{"model": "self-supervised audio encoder (BEST-RQ)", "dataset": "short read English sentences (LibriTTS-R)", "train_examples": 26041, "n_mels": 40, "hop_length": 160, "input": "mfcc", "win_length": 400, "codebook_size": 1024, "mask_prob": 0.05, "arch": "transformer", "norm": "rmsnorm", "norm_position": "pre", "hidden_act": "gelu", "mlp_ratio": 4, "head_dim": 64, "fused_qkv": false, "bias": "none", "qk_norm": true, "parallel_block": false, "inner_norm": false, "moe": "top_k", "num_experts": 64, "moe_every": 2, "expert_mlp_ratio": 0.25, "experts_per_token": 2, "shared_expert": false, "subsampling": 4, "layers": 10, "width": 160, "positions": "learned", "residual_init": "scaled_by_depth", "optimizer": "muon", "muon_scale": "match_rms_adamw", "learning_rate": 0.0021, "momentum": 0.95, "nesterov": true, "orthogonalizer": "polar_express", "adamw_lr_other_params": 0.001, "max_steps": 11000, "batch_size": 128, "epochs": 54.1, "lr_schedule": "wsd", "decay_fraction": 0.3, "final_lr_fraction": 0.05, "warmup_steps": 220, "weight_decay": 0.4, "adamw_weight_decay_other_params": 0}
Rows from expert 31 of block 3, named by matrix and row number. Rows with one number belong to one neuron. Each number is 500 + 25 x the weight over its row's rms, rounded and kept within 0 to 999. All counts start at 0. Numbers have three digits each. After the name is the row's rms in percent of the matrix's.
# up: expert up (model.blocks.3.mlp.up, 64x32x160), inputs 0-159
# down: expert down (model.blocks.3.mlp.down, 64x160x32, transposed), outputs 0-159
up.16 093:512519501518460547483498520505495483493522517503536495477524516481549513521504506484518492490488498497446506477505534518532486499479462477508517516504527478485521515492505477568512486504467480513498518483480471503458492497472511461534492454576526525503477482510528487513511572484512497505530469563510493522450544503537493456509520466510488493509523486515502502529483514474516527498510507504560483535448457498514495456561503512497501492530513468520532503506502489465478519458501505
up.17 110:515485470479494514485530513430500462473520496462487490541480548495479500452498460525505516503498527482483479502497504496473494540512519524529495548522491514484479500486495497477518474489497496516471507554506485497556469470523532477445494512475490497530509479521523465488454529510491484527490520497477499442529491505557531524507498479466498478508444513522497540466472505459490511516494491496488518568487486495503512472519526421481476507527514497489500474495513523524474472516464512
up.18 106:515533494503493503541496525503479479506486482454456456425515513535521501487513501483510475487484496550499516495546502513521459536510533533507501461529465516492478543508485497481454511521485499484532505525476503479502512502486501465480503476503460515489486546516493473502484458491469558508469526460529507509508491490470468526525501493507533513455494491515509542482548503465497487546515482498526460512510516561475555530485467471501529515515524530534528495490473487476506485534482508
up.19 112:499476509488503478476526502521478470497516505468507487523526484489540498486527486485517498501515512481488485480487471507472548518520509507520483488496495498493478516466471544545515493479509484469519508489478506494412536503503549503484498491476510497554503478526512527518500457503522475449496486491482501475516600498527465508452505501448503463529543491459461521468476505486497525453505553504443487500491502492484505457506522472511491504515510552522485481491521515520503492505503549
up.20 098:493496521529507480505457466510501468506492552452516497553529486516452516482480514509521481451504481517519492513484506500565460522478486487497525474472555502490507537533505455480469466522536503500511488463475508482507504494498512485488467484459517534506502512547509546511545499532535440490523530522474520489525492545505515482510519468498525515504498457489547515501473481441460499524489500528480510483471506487496536502442534519498488494516486491507494508479454491493509526513464505
up.21 091:494451477505492520472493532477521495536513486512551495501491496498486480491498505435514463480447521519471506508512489496548520483527469461540502473469513528494504509495501501481526490515496505513531517515480473507522504513496537470538508482529490462546490479468486516509491505510482494509493503534509494467491550482547510490481526527503456492520517463464553529521484476490485492472502492508502471480510530503448546511494511591513464489491486521482464529446496486516524493546548474
up.22 097:466471530494498476509494453525521504487512469474482462519531486489466468469511493460439493528515526461495485498481481497496449500481570553514483494523548481510477482487498536509457502468485490530498484478494475514497526507494502494517523501525453474490503453519499502490496498463508483510536463518489504483466557515530463510574520502467515484492497493493473490470440499488480560492472494495513505482508453500501524509472488514509459494505520497524472485498492533498462462511534478
up.23 089:488487481534463469457488519503508455518519531514540493483505550561498497530511483506487490518501483495500470467526501477507459499463468520540497471468521490511480521511490468527473542531468501460517515502499497572501506526469460495538483482547481515497475474469527519492481506481537505498517482527509565510485518466512509507516501502477532531449499513509476504488485468477485484496483489472495483479466501539462464498526501548489492572531483491537475494513523478518517464520496510
down.16 106:523497458506502535500524504502541563529465517500508539488501502497517502462509542481507492476510525488492479502475507489442490500497525492489468504512506493472472518470504525543561486542481516505485476490468467464520492557478555472534512497524494487492519472525517547509512505523526468449531489533525498546450463533448467529487484513443469525519493533492503485499499524486467530488500486494489475500530502471481506502533541521501479491500496499503449495509447512476512478495501498
down.17 113:481492467524564436513514503517534518504485473505490488479471508496488496487480531498526497442485499514491502530526477522486497512557446542552545511538494502494504511510512472508514546505515489538471489528505506478493511469509485515519488461525503499545512528518510498464464513440521502472500481508517516545492518466468502494516447521529472507485497504471466487501499511522506507496506545572477484501469490497509497513479512522510544447515479493536499502519457514469508536487501452
down.18 107:487497465517530494495530464543497531479490510528511523490512467467464479504496473492495494535501494487490496508513510515492518463510509547486503492475456469500508533475482487503523468495508467528479507533457477550504441533495502526493500501514506506514553534492422535487546480437518501489515510489494503501485446445464514467491524513531521494504478542522529468560481494462466513464511514534471504457496472468491503487509516508488516481525476507529533529521531500487513501477472491
down.19 098:492512523483476473499472496458503493478490475519474522492484474456497462572499499496521502497475448498503488474497487525528524509543463486474515501500495501489485522469526487504487510435510501463465528523485510532498509505556488521473556485514477525489518528488424520490535486480488504483530452507495546480482465490483493500497460487503489466520511484522479519487494499554550481527468541505566488458505489467491475469465519495484504483498529508498545492510549506497503518499491507
down.20 100:457505483466529496505476500488480520521519481506471507497537475474511554510493449538507506520500533491500545515525486513528497483501541534507470484516513526494530487556548487484463507498516443508538530528524527481442500483501490542546529498491495521518502484518502544511495489489466527506438513478557532502490516546475487496480494503497518523521482502511455507500513471505526472515540517443491499536486517512512519485493476518524471505481547487549530522477485507453478497515519517
down.21 101:536522522510497458472476505527505477479456538479545497477454536480496530508553496511540543541535469484473507513453479506465514504476450488493485523499475491511545518465511508478483496527467521477507512498550510510488491493481482479439534476469512473492467498478482527518511496453520515488480509519537503447487508518491480521503480476499477458531531482460499496493498485528501510485478508507493472452513486514496494529485539469488502448462534471477485508550515507478502496472455507
down.22 097:513504519482489513527498500474519512531472516488519485459456522503499510493551499476527483520524537524469520494497465501489509511502472519502483523551461499488492527515485501457553489493480523469551511498543494478517501475550435523450534473453465473472467479500514488494516502489481463487468479484500460460500542487514477512504480498541501543485510460496507488453478485535516524537482522513526498483528518515528510492528493492451489476462526496462532480517478528448514513499507528
down.23 097:500502519538522525508492501535516480510523481539484461541466509471471472491539483516493515494479483435470489479506493448464468540481496514527496507446496470515489520527502482521526542519485491517465523459496502516518489473516498499501504509539490461502474495465497497525489519527508496490544455484520535512498518469513455480491478491483540475551492486510525508456469502522505513478495538552469482514501507533528491492526513509512539519572484452504494478506474478515457495514558486