{
  "n_mels": 40,
  "input": "mfcc",
  "codebook_size": 1024,
  "mask_prob": 0.05,
  "fused_qkv": false
}
Rows from block 4 of a small self-supervised audio encoder (BEST-RQ), named by matrix and row number. Rows with one number belong to one neuron. Each number is 50 + 12 x the weight over its row's rms, rounded and kept within 0 to 99. All counts start at 0.
Before each neuron's rows are labels from the 100 clips, of 14976, where the neuron reaches its highest value: "loudest" is the band of the loudest frequency at the time of the peak. Only what is clearly more common there than usual is listed. The data: short read English sentences (LibriTTS-R). In brackets: how many of the 100, against the usual share in percent.
# fc1: MLP up (model.blocks.4.mlp.fc1.weight, 640x160), inputs 0-79
# fc2: MLP down (model.blocks.4.mlp.fc2.weight, 160x640, transposed), outputs 0-79

loudest: 250 to 500 Hz (40 vs 12.1); 1000 to 2000 Hz (26 vs 1.5)
fc1.247:50 52 45 47 54 49 52 55 36 30 56 53 45 63 40 40 44 55 31 44 47 55 48 49 80 41 42 57 53 46 54 39 66 46 61 40 51 47 56 34 16 48 44 56 49 49 66 53 37 27 50 85 60 79 65 27 54 49 51 53 51 41 47 38 36 41 30 60 35 56 48 50 35 18 36 38 55 38 55 79
fc2.247:67 51 48 58 50 72 58 50 72 61 40 61 62 46 66 63 68 51 61 52 45 41 46 42 49 55 63 33 51 41 49 39 38 57 56 68 49 70 47 40 58 53 46 71 30 73 41 52 49 49 43 31 40 42 45 57 30 44 61 46 49 63 59 59 64 70 70 41 74 63 81 51 72 60 53 57 66 53 53 46

loudest: 500 to 1000 Hz (43 vs 5.8); 250 to 500 Hz (29 vs 12.1)
fc1.566:53 49 61 37 39 60 31 61 60 51 77 34 38 62 93 47 53 60 51 51 39 68 52 69 77 55 29 61 62 57 46 34 44 52 47 60 52 44 41 48 39 47 43 55 33 46 69 58 42 29 33 65 48 54 55 43 67 49 50 57 60 70 49 77 37 51 50 46 61 33 37 53 37 55 25 44 56 55 52 65
fc2.566:43 40 67 51 50 57 59 28 70 47 41 54 49 33 37 43 58 30 59 40 64 43 55 40 35 48 58 64 53 52 28 81 36 61 47 48 62 58 56 32 57 38 61 48 43 54 29 74 61 58 53 44 68 35 49 66 40 47 60 51 50 68 35 47 59 49 48 49 47 63 68 62 63 46 58 41 42 18 48 37

loudest: 500 to 1000 Hz (33 vs 5.8)
fc1.451:42 47 50 32 29 61 41 49 29 46 47 65 48 32 51 47 42 50 67 61 60 53 65 39 45 39 40 50 43 27 43 44 39 51 57 37 45 45 24 58 65 39 36 45 34 46 36 42 30 46 66 39 71 35 43 51 52 55 51 31 69 40 54 41 39 49 61 41 38 44 49 46 50 44 39 64 66 28 45 63
fc2.451:52 62 39 40 55 41 48 31 47 58 61 64 43 47 70 31 32 42 45 59 53 67 29 65 69 44 63 69 62 70 59 51 71 56 62 68 54 56 18 47 39 50 45 61 57 53 46 73 24 43 62 47 41 48 62 54 54 48 46 56 54 35 31 48 41 54 40 58 53 65 37 26 44 53 61 41 34 46 39 64

loudest: 250 to 500 Hz (40 vs 12.1)
fc1.448:58 48 40 60 55 44 30 63 73 47 50 27 49 77 40 51 39 45 57 28 45 53 43 50 64 75 78 43 34 45 61 87 64 50 54 25 51 28 50 70 47 45 32 63 45 42 65 34 43 47 38 53 77 65 60 50 48 37 58 36 42 48 47 64 57 46 51 48 40 56 35 59 23 67 38 41 49 38 56 49
fc2.448:59 64 71 40 56 72 64 61 37 41 50 77 27 43 38 46 41 44 44 48 39 49 62 48 38 39 45 44 50 25 42 39 41 46 47 30 42 64 47 59 46 45 66 68 38 44 56 43 86 41 37 52 40 21 33 61 48 70 48 44 42 53 57 55 39 47 63 86 50 53 57 50 37 38 55 44 38 61 55 34

loudest: 250 to 500 Hz (33 vs 12.1)
fc1.303:52 39 62 70 46 66 53 59 74 52 29 35 49 43 54 43 56 48 47 43 44 50 57 45 58 51 59 39 46 62 54 75 70 40 45 52 55 39 58 56 56 48 40 58 60 26 67 41 60 46 51 48 49 62 50 51 57 48 45 35 39 58 40 68 38 36 44 59 49 63 61 63 55 64 18 67 25 54 46 51
fc2.303:52 52 81 77 54 56 38 42 32 62 61 37 39 45 42 55 46 72 54 49 54 52 40 60 58 50 41 51 43 30 45 39 37 57 56 44 49 46 48 43 33 47 60 44 45 59 51 63 46 64 40 56 52 44 61 47 60 27 66 57 37 56 62 49 60 74 49 64 50 48 52 55 27 74 61 23 55 50 51 65

loudest: 250 to 500 Hz (34 vs 12.1)
fc1.40:50 47 35 50 32 29 35 47 51 54 62 63 74 23 41 64 47 58 40 49 38 34 67 27 66 56 46 57 74 58 58 63 46 57 56 55 54 58 29 56 72 27 44 58 73 30 46 33 41 39 63 46 52 40 56 51 60 41 48 56 44 48 41 55 46 57 38 36 45 45 49 71 50 62 33 38 37 64 44 51
fc2.40:56 56 61 54 44 51 73 47 37 25 38 48 28 44 33 63 37 48 55 44 54 56 41 55 46 51 62 62 58 84 45 51 56 39 49 56 45 35 60 53 26 54 46 40 48 47 43 45 90 61 44 57 56 56 64 43 47 30 62 56 46 41 50 44 56 39 59 57 40 56 46 47 50 62 68 52 64 53 55 35

loudest: 250 to 500 Hz (35 vs 12.1)
fc1.510:77 43 58 35 55 53 51 47 44 43 63 29 45 54 42 49 47 48 71 64 68 43 43 36 42 56 47 42 52 44 42 34 72 44 30 43 48 42 67 44 41 48 52 36 64 46 41 52 68 28 52 62 54 46 37 54 56 72 35 46 47 45 35 37 32 59 70 46 40 41 73 38 47 46 59 44 39 68 23 31
fc2.510:31 66 61 61 43 58 49 41 49 53 45 45 37 54 25 43 50 34 33 52 62 64 59 73 50 72 53 52 30 35 54 37 32 53 63 63 53 68 46 64 58 44 79 70 60 65 59 46 44 61 67 53 34 64 56 44 43 64 57 53 46 57 42 47 59 41 44 58 59 62 55 43 54 53 52 44 53 60 78 48

loudest: 500 to 1000 Hz (25 vs 5.8)
fc1.183:61 60 41 48 47 52 60 51 69 54 48 25 49 58 58 74 53 60 46 74 70 54 40 53 67 52 35 53 27 50 36 50 50 53 56 55 44 40 44 46 56 26 42 41 40 34 48 36 30 63 59 52 83 57 44 32 56 51 69 46 33 45 60 55 45 35 50 58 41 62 52 21 66 35 29 46 47 52 52 48
fc2.183:62 66 51 61 63 57 48 36 49 38 54 61 49 37 36 36 51 58 54 43 53 66 78 30 35 34 64 49 50 61 43 70 35 50 37 58 61 53 42 52 48 66 52 40 43 51 60 50 45 52 35 45 60 55 63 48 43 37 56 28 29 51 31 16 58 49 40 63 56 42 61 42 50 48 75 42 36 55 47 51