Rows from block 7 of a small self-supervised audio encoder (BEST-RQ), named by matrix and row number. Rows with one number within an expert belong to one neuron, the router's apart. Each number is 128 + 32 x the weight over its row's rms, rounded and kept within 0 to 255. All counts start at 0. Numbers have three digits each.
After each expert's rows are labels from the 100 clips, of 14976, where the router gives the expert most weight on average: "strongest on" is what is common among them; "loudest band" is the band of the loudest frequency at the time of the peak. Only what is clearly more common there than usual is listed. The data: short read English sentences (LibriTTS-R). In brackets: how many of the 100.
# router: router (model.blocks.7.mlp.router.weight, 64x160, trained with AdamW), inputs 0-79
# up: expert up (model.blocks.7.mlp.up, 64x32x160), inputs 0-79
# down: expert down (model.blocks.7.mlp.down, 64x160x32, transposed), outputs 0-79

# expert 43
router.43:115171162190161130133147132108184159136119097123139086101150152098170116089150084094144034131113146165150127176124128115128202137109094097117164147157135105131115146144120145111144069118151133138128125154062062113181177123116132169096084107
up.0:143117144093141113125069128082133127171166113121196119107125151141178113139109157112112116187105154143161103140126187132140130099114162114123148110126113085094077086076158093231117083130112098125141108135114136092084179144129165192105156184
down.0:119118130087116111108058082096130112115195139115113140147142075212153107131084087086158173189140130095150105152100127136116199088132161130133140098151143048103090100120129145146218131133132131219161138109082154111143124145144175221118148113
strongest on: voice: female (100)
loudest band: 500 to 1000 Hz (28)

# expert 35
router.35:115151102120117112126121146105164124094153080146067100144131144160123068152162139123130134115144156100112167170134060179107137103142145088089131131137183133205163097115075109106188103127119105079145104143163123195108146192076122126164109122
up.0:120085132109129114138129133120128136117116105117124121159130168145098076125121174188166115119099098141098129151143140121161089119127067098084117098164153153101137164116127156193126121072152118110138164091085114169126183181121126167103072137
down.0:111135093100127107129124129107112110152039045148094162145039142118139159123141162173145144132123169124115162151093102147184154153112171066158179139134080163117127180155134174137138084164078122141116131170158140127121118105107158171122156103
strongest on: voice: female (98)
loudest band: 250 to 500 Hz (30)

# expert 2
router.2:122103168138165094122159164131198208131122117118106135142187072153102129046082119123108190120118117137178075145157139160098148154120090152125131140123083125189073145156115137170186094132126167123126063122125127167116126112104115152169093120
up.0:151104105080108149145163135116098163125232137109169160137111177096128069154099157136059113116081137133104126073095120130126153126131117058091144130114160081154146183179125120220074128093136125172182113072152071127154093114109168072114147179
down.0:126129100083168116146124125133138121153069170145136156112183112119115161125136098071110148091168102186145187158077115089065118080100121098145110136156148134080188111170107145210126127118147141143127135132182170167137108208071088165121127040
strongest on: voice: male (73)
loudest band: 250 to 500 Hz (36)

# expert 18
router.18:164141075120104067114124158145144101142121154131131178118085132116143113150117141083108076146098208115045154082083152174062150145160147204141164111104146148126114154104077096076107158121125143109113120070178120070062151045107081100181117131
up.0:139094135104134138165092134124105105112153119148121159113156121134153135094113154118087135131103127114125103120135119092078176144089081131158144131108089131113157155121071131101227162143089169156089100120096107111072196050113110108123156104
down.0:122122081133114138087169104110103125135121056135150128164164078122156136157128157107194026092162116105143101123126095144170082123133154124133136082129210112160118136081130178033144111124128146091125118118191149071177171090131129121150094118
strongest on: voice: female (98)
loudest band: 4000 to 8000 Hz (49)

# expert 0
router.0:134069170148166128115159124099140063129143186132067169148133131122128098159111080114138118085115109104127090096147157102094173122125164109124153153159116095172100091116110100074080080093080085128149117148132138109085130145133091089132183112
up.0:122102142172153167121173135091081151073198130175137099099106092133136140095098101132142115131112150110119165129124132123142117110102102053106133102131130135133132170136135146107119148068172149146099125093147119166149137070162127079149096197
down.0:177110103127124193126139135090171171093105140166136183117102107163185170083150144127158096070085177147107153114089134195104147126120114164168203074180099083140140196177137097086161125134133125132109163110125122187150129150108133083116116139
strongest on: voice: female (96)
loudest band: 250 to 500 Hz (41)

# expert 34
router.34:144175123123142156125116131171147112154128151198145121159154114155135147146101109126120157120138171132172110106141149115166165147127154137117114076056110158155124061136158120149026093137147119108122134147099082090122129027119125140146118174
up.0:154093190122151157133075191171072132088091142093151171107135096120106108120089074123133088179116154099087119154127134107127143132135124223162174176122069113111095142180179097135083068113134101121083129143088104138060105016142098141114147119
down.0:143178156082097171117142149121090145138242116149174135124161121158081121100135174157122114098098070099086094149110090098079136134130077131122105158119070122150134137130061142084136125116111119106086139077122150158135193120136131141074095143
strongest on: voice: female (93)
loudest band: 500 to 1000 Hz (46)

# expert 47
router.47:199185092177092119146162151132118074115127137169121098092130128178051105137126139065098145168155160175156116126115110100164124123157139069181112113139129104090048156084059103149148138166199067172130120144070144171156137078102091151185132114
up.0:103068125161119148119151170162129089149138134147162159128072199177111114089195143163118098112093173089160099164136118127146172170152167101153108142185146152134097116120090147088136116140153120114172102133136156121124173171184155144180106097
down.0:092172134086174114148144157167212138126100187113103115123043123143123143132136078115124144176148130102176087190129193150092093126125111097097143143128089135125145111082112095158105190142112099088117124114126103144177136177137154151109178104
strongest on: voice: male (90)
loudest band: 4000 to 8000 Hz (44)

# expert 10
router.10:135119142167100089092106124114170085100091123165110071173115144152080166134161090146136121142106088144126115133148164125151053173123112108098144120141146165126112064166115085125068115179165187070127120103141059110124152089086082144137083139
up.0:091092123059099132129165156076179133096177164058170186121067136133154111107118141111137096164182217101131114110148091135127124116130133117082144145173100125153119149041137105129110058039129097123176149175161136165158121132131125134087126145
down.0:188116113125080137177157156117095145103110178189160138130095217131118168124140137122135112177080111149113125093110139061152177137088130134148134167163128097085108161157139185151146141136109032169120048134113130141145085079123122097139140133
strongest on: voice: female (99)
loudest band: 500 to 1000 Hz (26)